python train.py --arch="dit" --model="text-conditioned image diffusion model" --dataset="photos of plants and fungi (iNaturalist)" --train_examples=90422 --image_size=32 --horizontal_flip=true --conditioning="text" --objective="edm" --cond_dim=128 --tokenizer="word" --vocab_size=1482 --text_encoder_width=192 --text_encoder_layers=10 --text_encoder_norm="layernorm" --text_encoder_norm_position="pre" --text_encoder_activation="gelu" --text_encoder_mlp_ratio=6 --text_encoder_head_dim=64 --text_encoder_fused_qkv=false --text_encoder_bias="all" --text_encoder_qk_norm=false --text_encoder_parallel_block=false --text_encoder_inner_norm=false --text_encoder_moe="top_k" --text_encoder_drop_path=0.1 --text_encoder_num_experts=16 --text_encoder_moe_every=2 --text_encoder_expert_mlp_ratio=0.5 --text_encoder_experts_per_token=2 --text_encoder_shared_expert=false --text_encoder_positions="learned" --cond_dropout=0.2 --norm="rmsnorm" --activation="gelu" --head_dim=32 --fused_qkv=false --qk_norm=false --inner_norm=false --moe="top_k" --num_experts=8 --moe_every=1 --expert_mlp_ratio=0.5 --experts_per_token=2 --shared_expert=true --patch_size=[4, 4] --layers=8 --width=160 --positions="sincos" --residual_init="none" --optimizer="soap" --beta2=0.95 --lr=0.0022 --beta1=0.95 --shampoo_beta=0.95 --eps=1e-08 --precondition_frequency=50 --max_precond_dim=1024 --one_sided=false --adamw_lr_other_params=0.00092 --grad_clip=1.0 --ema_decay=0.99 --steps=3200 --batch_size=64 --epochs=2.3 --lr_schedule="cosine" --final_lr_fraction=0 --warmup_steps=90 --weight_decay=0.4 --adamw_weight_decay_other_params=0.01
Rows from block 4 of the denoiser of a small text-conditioned image diffusion model, named by matrix and row number. Rows with one number within an expert belong to one neuron, the router's apart. Each number is 128 + 32 x the weight over its row's rms, rounded and kept within 0 to 255. All counts start at 0. Numbers have three digits each.
After each expert's rows are labels from the 100 images, of 14976 (inputs lightly noised), where the router gives the expert most weight on average: "colour at peak" is the nearest of a few named colours to the mean colour under the peak. Only what is clearly more common there than usual is listed. The data: photos of plants and fungi (iNaturalist).
# router: router (model.blocks.4.mlp.router.weight, 8x160, trained with AdamW), inputs 80-159
# up: expert up (model.blocks.4.mlp.up, 8x80x160), inputs 80-159
# down: expert down (model.blocks.4.mlp.down, 8x160x80, transposed), outputs 80-159

# expert 4
router.4:119071158128152123163094163178158156097093164202110111117099176057169057160095181137189141059142074187126117070143136105107120108159166142073163133113139128158135121137129101111133100127111178174131147186138148165087151120096105061130111162
up.0:044163121100132179115199124157116128111130142167135154171153139164158077163136143119194149118155098116132097111150099151187106163150068154155128174069150083118125130147131157090100104102143086153116165176107114165163089159052126142147145108
down.0:163111124153180152156101173099191125113158132057137098141151163141136089131154121174100131096173186198125145149108207135136121184129125096194186150085180129202076172150121155092146120157192140127129124149046167137140091122159120162134086141
up.1:133108134106095122154128152102119116133109112098188091142060187115167041195113134147133130147172133210159109142154145121139108155135145095169106122124105117166084094117120188167141153076134111169115050131125116125103152124099128121102173117
down.1:123152101140181157141198104076139085141108136141086143099097096120102128052148143131135134131137115147150121146120143165121176117169103102082108069151090161132119096156127103107168133167181053156155185164124066186158131157111165134132165143
up.2:126165080099131149104157076123162099120154098104068107107130085133080118134110057173105107064167153105136097164141092159145091132112136144141140110115180069150129182092131082123084118149120102141143137083163082096095172084208125155062147162
down.2:130147124152141144150147056121133136174105110154098169093173095182147140120127134116121153072127135124129084132105145128157145117108137150110126075156141192137100130106114111150127126133160101067118125087162146139129148162084167092058119154
up.3:124150145071178117120123139078126117167143139180106095111107108171085138121059129114077088139109197123140205165156109122158112120117119104118184129122137080090150156099070165167139131051120122079107149088101108037118138144140116124173093122
down.3:121114121074147154147094108123105149099088184111102089124159113152104090155099181105086180055123122156163213124090140056099115149117152129080179116147087179114073136126108176071113093134107112123105092122115069109104117111115145137119136133
up.4:104126103134145080095144220162132143122108111130148091140143123129161054170131136128149160162149104137161161152163092162111102152162129139068071168212132135110118154104129116148150084148130203106115081157149168134078136136094121092145088151
down.4:146105072169125154101106159139133078135127122136082111179075168085141168129087113085145130093143142140067128159107059128183140156152121106067145117175144172135113140102175124050177139100137158091180173181106132142112118086125148130105105100
up.5:127129172167095132083157145081166128141130169079109127119143156135140150108148190126126129161140090117144150109153072117145119177075147074151053128138167144142125200078159050106106131146110132117082107078122102155137131138128126092116104139
down.5:129140135136122159109132186179112149113150085126092106093112135210095101094177149127073103107163169115117143134179152173181113163110149123123145184128122143084146127096093125124069179118122080122142112117117121147179147148110035115124167060
up.6:142101089087128121107153184170130180097112102106107136137108101196135145171086169126148081114114145094184146137143105131130061125083179160233138161085166191157123113069157076058073112173155130108164084126095097128113090153138093163127118155
down.6:144140160126151120192117178154121108144166102111128103154144139116109113114136086120117060113095154210186037171149108114161142108135090209172110150108108104084096140102147118135088128155147106120088073121112146138122156107079075123158132122
up.7:190129107120128150155177130099146110110110048091141177097097083065096085126048119105115093121137175139147146145149169120127116100140121157148120134138120172135141113091105136171146135146054122099135120114100157111175143084112074130123103109
down.7:087123152109069126104154133134067156113110146115077126058107184101132150119146153146120138098170146120087149040132121187159114128144126127080122183100113104120150130116140126150137133097139102138098043122106133085110114150135126092132116061
up.8:145105086131165131111125112110149136154115117123148183126102094182089147109215074119149132155188116122113130098088134147112132116121166175130173130080108143105130123132139182073210170105149123138135129133076101124173118103109200068125101120
down.8:110103140121144141144129167135148124117114127155143151128144095066088101168213137134136143220170123148153044115105117190128145113154129128095118088115160136096164140137118151138113156169142185147168153152144135116099095077121144140154144131
up.9:110112121118151117059154089167130135132121087102105075146135152226116117186117139153082102108161115068175177171176118096152115115119190053139146166079152117117130111068113152125128093135126120150167086136112171153151134182107139184101099096
down.9:157095148111147130138209185124081083138153136095164183150129073122093133076100115101157160141073131090208095069113157143127110121122107160118108151124154107113118115118152178182146164125093160125126133068132109107113100122122158090109123190
up.10:133091124142125131037186158124105107142115103153055158109161183180117129137076180173120150139154112100112077154140135111091129154104124142130134163087126177088192144160085132113153183119193076195110134038124122107090146108168138101116097154
down.10:104141180128118120123160138109128191052186160138134121132092132168127151137085110077124177155182145161153104206113177098110098123124134075160133075092088100177171109199129141092141124107142146142105163109111175140099145153077201146104097172
up.11:116136196138113087084152123127127181133067115172140129128087097124105078177142195149147098090197147108124190063082103100136134137060117150135099138128104152126184153108124188139110120154148138112102141173117105101122136086149183134119070118
down.11:137124191129113141179142107133126101116124129024104107177180156094170132098109111165137102169128101129138144111070086121185111165164089120168128097220117098137183000136128068139148100070213117129107100152134141097154158136137119071113157113
colour at peak: green

# expert 6
router.6:105120118130144102106141158115125144136113073177076152150185201124148122160090060083138098117187102127149152101141208106130117111095151069176172169158119156109141145137104111171067141095122168105142142069114099128138149127149146175138097091
up.0:126201119129153157050106092134148123110116071163090127182130109125119105172170085109139152087191149133122162179121152177158130105150105096162116125084084154149177110130146223151141171097060113105114125148144118112186114171142105158151121139
down.0:123121118128095156108128132161168146142086093127067160127145144089127131134204153087135118131073114150108127158163101137027167127133139106114159184123140182158083113080109145153092130093104103151164189139181091108133113136105133094105082067
up.1:142112115147117102119088101099101180116130134115119202169112191127098147094139121160122082100138113184090174170150170096105146123082172098104114127072126108087117058192151098154122154113117199095188147144153119123130154081162078181123121121
down.1:146090131145094136131139138129095167133132119176162110186158130097084145162120133071143084191126148106146098083137185154114139162170122150084093122058121156131156092146150161090165079101152147199103125103092167104120140139134168151124108099
up.2:121165092127119163163132089103174127144075119079091174067126126092139135204153178052101118110159085133136151091147096128133147112090180122157115113073163170097152095152169186057085156114142060110145162084146132099118090166121109123096145150
down.2:134111133115099105155102138133161132161097081106172109134109157154103093145176103116132143081140189105114132081132136172125059191162163154136109138108074193080204092119120148129138152114150180100116130117126154111113164107093103087104087099
up.3:115168075131122139166193172133115090168098111112141095155138131117140102070126119062121127126133133119115180119092105115114179088122220158125091088096164186117155059115098172092114128121103178141128107141160169106152131145120112168150101130
down.3:100108127116120144176126194179101126097135129171140111135125158129093124141106087144096123084136120145146120069112119154147145179174080121114118143165143111134117123124124113190117128115110035112133082181124180186187142137173093144115166183
up.4:182088133082084112130089130153155131160120177077132150129142111173146075117131114139123112091123183099141134183131124077058093083134145127128115107121176120107112130127076125156108080128054175142164097153132140141153194115097099113071122110
down.4:106146145101135224181093130130125111133115119158152103121112112120103143069145152108113086091112149137149135132120146134141136138155143138141190125075122106147086068133156082087129154095136132124122066118168168107093148091151139124116104109
up.5:143135076214139086117121140105062142125148155137114095152137123130149133062183089101102186140111121120079151127107133082130137177103111090156127172136132103106103091124161134092144137153135060174150120075167104097124105118154168098097206164
down.5:108082194111102172145190143123094133140174089184134115149151133111159147077136192117133162147159157104081123139125111103121054119098111120150124220132118139172118146050193142127128138086118102092115171105147107153153163126127153096141076142
up.6:159149124160107136069168138115071187063132147143163097127080121118127137099127171093081135147099110112173166174103108109212071127120156082077159171126124151183102096099124178133104171107156127127128108136126079095113123120151134156106096127
down.6:155137161166137130114168130123150160034218161110129087130149150134093111160152144143153119141146107152180092141122114136191111104103119073157143159147136137152113138132123114207157112123210124172152111165115138152109147132095169194136077179
up.7:113130147140114100174144099155114061160143160109177123148147172105122162165147118103183087136135132170114060058122124097148100119148157126086120092125132087114078131140087184128157111131130171090135088145089120118136149197104161083123135178
down.7:134162092090106112108083190124141133148156123088168088136120160148138138099177156154110067098135139122176106134094095159094170086153185149179203117128163154099169186167161086204130153093148105124148139143126142138134158114115197111091127165
up.8:130177097147181123195159079080113132110109125123144160129103110083109092132115110115117104110150157181104123153123173069173154165181080129094095120142137134115093050140115185161163151081119158130195133129139111126142159107159088138164124127
down.8:082105167076118116112150120149116142115088135131104105076134128097161159158144118159111132149172103168061131080110102116123073116096136117121103148086148125124121145189080194119085123134049178133110062109117047136082125203159088160173150057
up.9:145111144100130146133166151122157096098137177169160174094106097128144130125138141125097107172140129153107201072170148148126131091153133113185154124117194148122155164114118077117158072129186142111119124105126084118112172084136136136068118136
down.9:102173126138099078132154130136117116134127113140103135133157122129158092040100179129133121054106181154095120088129113070109160165160229109112139132117147139153102136151137151110152142100145101141119086133103183182134089077107123108111096115
up.10:101147146153139099109078098097120144205105142097116163185107159126067201119154108080110117112165161139114183163121166056145125107143121070117147144118051150154173102102153176150166156108102115104125113079119161072063185143143162174162136115
down.10:163177122168130156100128143106156155100123072144159147140171124069137174083160125087132179070166113179116204160096119044122146171114156137149200147147141148189089157087161136086114132076139098111169128177106136085129112064094116165100117099
up.11:083108188117158060086172109199138105098101102081136116181132121163125173152139112151100114105130148097106139137173147137106150174116143089133148121086129147130117089140175144145133053149095159123119120172180149150131101148151170133124107111
down.11:100136143106108182133085117152112118188138118104136155185124084080092158087128184094103125158057087156163138084122130084179101130081162146065122114139158095108109101133140070128151166116076115131121126168132119094094095099123125132107108155
colour at peak: green

# expert 0
router.0:104195126171137185086176119123081125166078137149158173174110054122110113100128093116061053107111096105116160125100131091145133081177068164103152100154096132147187106172125139158158148160127107102121149135149120128109083083181155119159101102
up.0:127102117158080177126104150176147082132120177133094213145163178154071103151142134107160147089138102145100096175124088137109113139124150176092102044117160101134150065125115148109116170156107161156161127081144122102120140086161113162119152172
down.0:194113126156212150154148109125149163105130148118169135110138157155100123151167134165176164138176131134155150134138140157100114115168162129125141143113127146136170102089160136088114157196156098160153151133092175096149089123109215182096106138
up.1:132058136117142136144131130064172135119138174096127112168111105180110140156164082099153104066101075136109165118111158154040177150104162146129180119117042139141190124104115126108087198092140127082107096233143087144117105141144135176134108152
down.1:151126159104119150126065151136145135089186123086157178127142151144136136147168122159102081061095128124097088131131145138150140094186148151165144197143159181134152179093200112117196137143107073134105112151103148162141114185105193169118156197
up.2:130115152081165092119187123135108098091106084118124122109123094202144111179171104150087139118242138093139115049140070154125106127134138149109076076127117165097095130106149127126121205161131186171136132113087142112110115096105156155112170103
down.2:096218144203132171084173149137132172111098124152140124120111133106112109037159084159131138158158146131140077125118189115110100125070091172169093098114155139079103120112124154093195148134139089106194124138106098126115112115132125142043150127
up.3:111092144074145122127198153135105136125167152117114155121091108129083105183100042131164106147111151103072131092105093112116114145166118136147126117109136109125167138156153128134122135142129135141091144140106048145105115153172157137129141116
down.3:128181122117162140157139148130129158063088111049096134101082098189093145156098139118110123084114080087111101115134077114123130127139126170126137131194086127102126049073152124096110148173170172150131144147148120106054099163155112127155136103
up.4:108134080133145147087148139112150144130108133073126131163120125148098162106163139122068124218111117113112175151106145159091161111147070153181140141091122096135172158122118143103151148152148115125117194163130085099089106160143165099182078134
down.4:152170134176156142110198128123109125099056099095121139180092134141142094123117092069115116097129125177127103061108065116120132137093129137109165167074176096074134152139167166130125155102138166147138049153115093125106106145097153119148082139
up.5:136169137108156106153166136121183133116081094121149172083123101118173132147131149152169143174148111114123118114136126148149112150158124135163099127100122086122147135120071160135104142183123064167119137133066082104087118152093070143117071127
down.5:151093104152163096152158140095106197052167102096118175093095135126144145094114106162197137118128117119194097105144182130173129191057134116160110047081163159116217140135150163066102104123192145109124078097114138119044115160117142133126170136
up.6:160104150124096177139106107129135119127117131158110062095156129070077126124065116114086168215157139148099066150120063164140116114124110180108106118148158150163118141102092187132120119145097116133111172073162148142115068140134137159141173179
down.6:159093144192103113121167167138121115110104130149116186146184175087118141142108119102127077121106153211183099151090143162117149102121146135081108074175164146164202120139132152104142146141156102128133094095129134155157156158136247157147105122
up.7:111135169131107167111120154150104103114121109100123118082110082000094167111182139134105187134138122166144074123140139081123202062089136102197133124080124138140216103031140160094151111121171134146123118112113159141153166137163129144129092138
down.7:124084148104114107134157168095110137102149125134142120110190116061178109124131177134119130149107144095112154102103070046126150128136091139165115114070184140140091121134117129067156113107160081096115117131142133131138091131102158200078173147
up.8:107093159095170092153154129126121115166143174108143084074147133147132105156171079081160163141196110083141139132165119219105152171142132186092099124099069120096131185091087110106107093144133116121139090081143155125120112143101104106127189124
down.8:121124156085149128134060125155133134113122212165138141158178094130120053188127151194142152122114146168115158112097120147121134154093160157167113126141168189058137152154179105138085113109158178185191129064167159144109149122108119121124071107
up.9:127155080064124131092167116131131041141149113117117136186150127121125117139075121108166154167160186169062163128124093158150110141142103126129127144150124133137167073120158117117100202117165071101107243091094112164175166127147137148127137110
down.9:125149197137169120078082180174137132130119039137123189181134116122130130120163143113134131166137087110135123098140149132145109119152152110174132115152147106057083100114147119173075122062131066110107118138145127168154126096108083133174154162
up.10:094123153123105078136199166078068126159195113137171161126118087087121118111114124100118117140086188150104115116107123144136158135118111075126163135166098146177116127120108091122114170081137130122096170091132053080111134134169144139108143170
down.10:132104122135073103134203160205051130189173112093211129119142075126088145154146109100141190099108127118166121097157131154102117080139108162122084138114126117196157120113103091105156156122120104115125106080127076104136130154146155059072114177
up.11:115177114102131123135182096146127176161159080126155111107095165117121109179100185155141113102070150090101128168075122114181099135116103147111125128134089097120140109079131170121136126099098110122115188125139158139123152155153129089152068083
down.11:139132169108094129091155145141077098122108132088126194173140203122072102155108132129096129111132096115070106121067107103159100171124130115148114076134205166103103073089113057240132173132124135152189133126087123130118112160142113143161132140
colour at peak: grey

# expert 2
router.2:101179170140124155153140109119117162111147142087118157122182076112080155090170170055099081175126086089113129087079144061175148072208101179058113103141108086110154100129100111073118097115150123088104186141167139101125143111177177132109143140
up.0:111155087131135152139144070139158150050172064218115127132128150205157161103140175129191117142107109139127131188100145107154128119158124106109125106126134098122126147094100132132125104101155125153055146144186145130093126213184121114150119097
down.0:140142167165083087119148107121124076054138155170099127149189138140148126134122115144114128198118178159123100090132127080166117090097118127110196063160211121168141083087128081117155065151114151165134112096103160098122109150115127047170080098
up.1:116126153152056146146169075089097136110129111125112113090083149160130058136137177118106134155147089088165175098169165093107128147104153072196098117030106109176138113116108170058101111125121089150121136104114094112160122169095156123109135116
down.1:108138198076134138148120164139137095139150102107163059143123130140096126120096128162116140153130095108201112124150149160101122123085101170164150133114126110157144132160140208170096131098120135201082164087127103116126135131162079118144198078
up.2:112144144092127159112194119123148189160138113125122139135178127129151120175076183142139151152104118080118123127104120064143099147177141150102109119154106092139121083038086164113109079145154133152086141140087125100119083119090117056087141136
down.2:144166084100151117124102097092071116207141087176131129114167112187151102108139114155120137098124117136101156076108137074122131166141143125082084129141097088128162151061099039157112129125137059145158182141149149085111119145126173120169095150
up.3:141126113100155126120095126123132128168122109126086158159152121132108128071109079157112097125169127086027118112069164122107119107130144094177152100085184169147143165133119113064139125154090163104137177155112135036131120113108095141119134124
down.3:121134142095158149149141063040136101139053101108086136109108096145094139087067145120098148067132106170152135142101115166136158126128113139087148106138076136085107140164140186097132139153165107119130160107108101135135130137082131121133137149
up.4:104095168179139147103132168158165068165139160084106157172153110121091087123079150165091182108140073117111173134135144164139100145205138083156117081161137138137159121102116108173067165101133121106099140136050141176091091153123119080173149162
down.4:128081069120182141104093106108161130126146160116085121089128117187110141105161155100108125120087130117183166129172119150065136207040172136110113169161124109114169145140167157139104058101115119146165128123114160162132118141151116114130158107
up.5:125120136080065213094117111120115182139117131045070103141124160120106169189091207098139076174133093136137098128132146098152083094145150162094118127076047132101137109112183125074109127130123093123086096135181126153090101123184150135121125121
down.5:158125130122115132166134047152140093138161121104136157093076128122142121104214118125152144174085141096166136080096154119116100161125097148114128133094074154145166111106153157169115160086115052176155107074117072173166163127072149163129140141
up.6:184084132140196137095183150084066145146141126158111130150099152112177163179095177113128080121175044119135104168075212146196155087164102190132159117163166145132103193187135105127121150076149135188086128090159114140139148128098188110127072124
down.6:114070126138147057105151101156192128119126134165127160113156143155121119082098152150140119144103161076191151082084119122204170153079123217118189182132160169110102204170151139127107135144163107139130050150139148158166159117111138159112091133
up.7:136178100116150103139100089126169143135113159113132121076084164091146101109091105139139125128100190180089030101085106152139133120111126100157173107079070135157092106107162157159174181066123100156124116121181126144109109113117132099105185092
down.7:135144130146120174127135146136122071185118127143130157160132142119127091117086121091134151140152138129093149137098087116142089153107132165112161139111131102123130105060157185122143161156124212133119123078103209078091156052150149090109093079
up.8:161144106122149099114117083104145160153081076103085169125108149097123105095080178134162136111038154104166127152089107078156075154118152111048145126110127126119111135157065099070201151109161068157106082118152114112112133124101180094125152112
down.8:101179161157150123109116151114132195082162112128146169112099110089131128146080109129112113124163095181145088157138066121141130184104117106094173163137169124101130121122148163144169120068168172170149064160089162108149110153124124094140130120
up.9:142113102221153128128142046131083122164140155120152158084110107128070126081082103148086142113148132139059128143181151112177113112130131164162155103096029074170032116145170109138157095148126117096156130186160087112107127169152154100151119075
down.9:097105120116141137117124169103146167098129202119131151085136119073104149161116133145125117165152124132132150171079134166175146117140061046157135083180187160102149153127156103032221116131070167054108133098161131168140072121073181163130119118
up.10:130153127178095074117162151121103133118166108154051120171094136173140110047077147129147117134174100106122156129188153145136159069166104126151078068064101109182132112114069120086102171109153094133128134137108187073096133130126168092146136113
down.10:119080090094101118131155139153053087116167129077114145102104090126091119162073149107128136148180116153113113153142111122169124155117081111144163094139122106097121160129137116120118082146113123120134136189096109157121073183116100180183161161
up.11:120139159097099152203086114130058170130152132124113098094102125136089199102093167106184085090081144101140169142109145118143157062084193090152128165095119089130121095159121120135098138166162085137130085131194090127184101129099139154130126144
down.11:076122132115127122109169111152162112107135098073119157114094107062161174164102102125105126157119112129173178136088141135126151192108097156173161148134166151112156103151160163133104157092088167181156140099194107142156122034149152103092149089
colour at peak: black

# expert 1
router.1:124080099155153110125109157099189059116170108108145160188202175121177187088145096098138151149097123106101160093138182117153137123128136134123147176132134049166162133079147163102152157141141106085127095116112161102167143132088082124093157113
up.0:111097129110115124089152183142155137084180098195142129119150161180118155124084187093183086089149131170132095094117176110127137161119111140157144156163114104131194124075112095155098152088134108153152156132101090158173161144090163139165136132
down.0:104097156148124185131162067135130155092109175158156108135110064168139139145101132130160132150175149173127124133050160108120107079111098165108107157086075120115122130117096214143116164190163123163145129115151106125107070179116117112182062140
up.1:132192089106128095190106189064101093060129119115142134114109082070118088111126121140142094085141147159144084136092161160142101120125095168092129123127138175173155129100181160079105117092132174083075126097075125143095142121109057087135170129
down.1:106126144154147100125123095159170176084131071087101121119143122217144147093135137128125175142174155149110133148130116093135136107175148116068118145145121160157131132119173100147129059134094112127152143125158124120116089165136180149128193067
up.2:193073095157088051122132182184118190119184136074152112146116173173137184094133116094133160186155108154107155153188123092204160129157102108097136170108158130149114134110118097113128176127153146109087102141176149093095151105088138117089125211
down.2:048136123199102191100099130158113133137116169145144117119140165091094114119144082114131119126140129165152096122124114129205077079152101106086087121114116125099108127127154167138193111170171107111101153128090115085091210093087101061144222140
up.3:138130169103065110134069144186072111194095149191053122116125116152108168030144155112133141143163091090149150167106097147142141140107124112148088129152155099097125094141143104120085111137092157139146151149102159073171117190180139151196107170
down.3:094122174139124112129100115120144159168157151197144150140080093155043144144116147114165125123076115103107122115127170069152076111071091154174152118137152078092164143098148155162085164142105176138135138113145162126120111096092169156066115095
up.4:101132151131116142139174134090131153110110090127155170132122184087180180137130170075140096121102152235098096082125157123107176079156169142112181113157126101111183142139133136194104157142144091136129109127157064083144149091116187173128115110
down.4:145160120151121143136129104091102121201088178139139139112083136159137163103161137134151168165119166184099109134136135152118146084096108130129101149136074182160158166147079230154170171172154082131147134097141090122131151187040158067173127158
up.5:151093073098166113148070135165170124126109115102144081155191141145177160123139098180145169154150095111129099142130087123154132163152108187091175144064107155159124112164167146110117150127139100130084048116153150164083146121092077120063157151
down.5:132130086157081108177069044193097185130148128117108123140085137189123086107166124108133159059067113102164118072134091094173060050159129143132095129117153123175117123101163083082128182149117112098137134103099080178129211180103143134107170157
up.6:143138152175139082123104111163143098164162089181141112133056169179139056141155141057105158073149132121135147096122133172127134107134125108102102084180138109111100112175186129089124079080101109123053101146149191158112091165144138132141143151
down.6:090075143138153090148176075130102113151141128116150135109121139141113168149114100124098109140156134110120089178131106068121188179150077193174091141128097107183124104119146096110128096129103124152135078144090115163148127126194153090123079066
up.7:211143135148171150197110099064134149093159193161110129119137117111118109200131111122087133109130128171115109081154158100123127131207065143134078084116147141169147131112075176142125149182113140111104134139139128147109185121069082099114157104
down.7:070143111143091155104165078145146151162133124178152127059112157190112136135073107173140136132124120142077209119130104120125080060172162133075157106118113119180074140101146087151118142092131178095167095137091116101141139140146072146112130124
up.8:142064157136117120111115134051120140173133163151163137132118146144121107123071115105151120184096098107100120104097154137103075154220158110139139125115147140083106048132192104168152108112083126100165124103164142107045122057062148135097182154
down.8:088130153093149095143131099113052083164062119141032145119162100141065157108146114088103147160094142171163151103101105115145107126061235121113080152141110171117177099157122113175128058140093100166111141109131151127133150186139212173107119115
up.9:109077106147153115146123140071074144137107114133039119163132151131153134118164110153128187135149125142188172171154182168156141106117133131130172178225151155100093115166155110114119128080095168127106103139128131119160141097134151146110093166
down.9:165093064193137135138102149111149127127109161101144157132124194186165106132054178104172157142117162117124162125150133076161108186084133155107078169142109114101137174126114153129150092115095149121177121119100171139180124091182185098085099114
up.10:150127128086078168134165163098114120121098100111092106131115180168117166112143073152125116132199117171124121168158147122122070103173127166130132153094122098093096095148209142080162159140137101113085137184169170132117180090148183151108054128
down.10:125088137084137080153174120141147121167205133122157138100117102179128184101161103069125166108096132167124136157046177119077096142140104144193137080090165144175168136112119086145166125145145114110195075113117091104151161155132160113078138115
up.11:130201096121111081116113141102092079135157110110109117126179128077129144089106129133104119155151167125106095066137115150114161095107125152096089106106166117070162116170125129123130155088151137184117131124129210137081082111105163108089164141
down.11:116160132119156135112049171135094177115129134131104146134126168084100102174123121159149130065115152116087068056144142124138083182136123137120133124179115179104151150111122136147137154110131097127105095214111135106132180112111075118137163111
colour at peak: black

# expert 5
router.5:149094096097088125107068111131135022090078160087117161098128124139154156158157080168122182103099188169124134151138156153102165134084077137148161170109137169174119147129165113160150139152105139124150127144123099168138143121071082148138125124
up.0:102142095115174151112161148136105117155125073161093117180186171125138097153102182156148148152229118061134124153141112108121115156165109173117074157083133176122179113046075109115116157112154175182125191131067141125140112152145096098113086178
down.0:112114158119164170117120120167093185140153131114153147113122121135114170162187139109118105170137137132090128185152198137122090153123095078159079129143108177147106146212196207119081098092148131086059131087099185149139137123135118156101127086
up.1:095143111103169155128117163151188066214071111086173115130171138120085156189117055155126166109084128129095149131068130179133127177139140122193097163116132148111097109151093101171147130128106097126105170151113124086107130149058096156117157145
down.1:110073096096131128153147135210157096079115164167099125091100097141120135182133129135142110215085116144079138119134156081091149136132144096118126148119145122136099178133109134128074158180058178138140122189120089100148117161124095148155145105
up.2:140114151139145080155137206127035130138141142151152169144114109117078186153098147173125091082180119146166093134078160197124153091134109167137077132091136142190101109159117114111102176091105176110126160123115068069126155117143133103114140167
down.2:146166148139167146123129061079143134180152093143158155130131100112119144053112080069125127132072119145137139096119122104123121127129139107145104122161128125181124122099101162184150109123117169146148191082101119096163203113150209094114086127
up.3:119097081156159076092150100086133072144108171076144109122103113132140097085188154164076068158091097162149143134166178123134145123126105150124153137147100149096170118120118119154138144127099140143146153167115117076129149134138135089127134097
down.3:117083105125095164129118108120124174115168137107128147163147129130157111100184183162096140085145113090063081159070127109180091086092124083119133139149095114144099157112070171147116141143154121080145131078149138154092171133147154109074100114
up.4:130160154119145112120134143132097163152163172115028099164135121146117091065112147108165136135122123154120120163125159129128174055102169083154166114063228178126142089133129086123120117131155099149142164185112086130137086127062114174198121136
down.4:136137127110144158093104131095084150162076109143126106110147142132115134064154162123131150138093135157146055103096149117078114070105122119155117147120135144158117120086138149075156068162187122088105178096135129133180135158126172137076154152
up.5:142171097092133149136124149120125095106122137093166109110101129100086148118146158092171101091135152190151061127104112107168068114083180115184163126163122211140164207132121187121082108172099156125109060050128090124156141126112087191132081143
down.5:145096151145140071162134069142169143151142161142130146102144117107121126118132093108088119169153097130136129134164093121194123048133148165127102180121130033134091082108162084160147139117152154140123070083161144153099101087082097092135133115
up.6:110130161087134129104119148142175119104064109129128149145086107125156033231141108156084148096175150144108132154160101128128107159111119119108181075071102133057081117116139143137122097102108108139107164207101102116082120153113153112143140147
down.6:155135162123079096132136121167110157115116080115104154185164075132100103077181147083158133113132139135101078132097171108110126121163075146163086143098148075089169135088140123155126126130107059107169046133100112163113081137128165114100163104
up.7:128103191149090173167121107178187124144128061035154112159115151107084142189120156185136245120113112152102146123131093110182173179123144066114151169127154150097081130090155169136119127088121093131136078127113150106141135169079052105135105132
down.7:075143115160138143105174130120147113141191175080134149129131122147113100146108115079157121150142131132139159144095137169185108176132103123136100109105121104117171076182153145164142187069132117115158142172183088093079163120146113109098167111
up.8:138138117077144130149122100170180159133127133084103134110113114100118127127098115121145139153114124106128160165153113144084082145137130173116164153132148193102079065155180151138173153122142165139147150093126206089132133085077072112093095073
down.8:121086048069156099116135157158074124111074139115144162160216173082095152141144151105135135076127186127086097128139207135048112154124131151102142108132126123145197169154123160168060142116139120119151124180113143100132158131091075161135074133
up.9:182044163174076137181047132092086118123109145172107138108171117145100193195101127157108149087109153115167095094092135106133083192135128068138108130108109153134120092077124157088167126116140197077097121111118143111186181165085110113174118121
down.9:075099173113168134115131108164122156142113097106119153120148120164122130113130132163103168193110097103162177178059141149128121157107180130071156105134130153096074133094134019112119128064160111091170171048133138146132113098127139155084077083
up.10:140140164148091115101093166158102126129154143073098139091127140131125173141170158140134150155149144087098141157127060201159177104155095091144150116124136101157129136066148107164071138072172172158138070115137184130158151163118145098143152123
down.10:104115130150133103112163196182121112121138186172131084170096165104116122143101159154175121137128170073104163146116098121101084067079122151128115130094130114149149140122141147075167123116094085161117190145094139134095089107090109147160117143
up.11:104168121110134143135188072127106078151133185114091181091164086126118146140110086114157161123116126153116128127165082099145139115144119103134106146092149104159221153106197085100117152154131119142084164189045108096114145111107158126114070104
down.11:155162168114128106126099178146114159127150130160143088136082157189149134119154086154136147081135109121095173099117151156088164091206089091113114113093088125175098076120144165042130130165169102132085182137178096140180109147141123106141161141
colour at peak: white; pink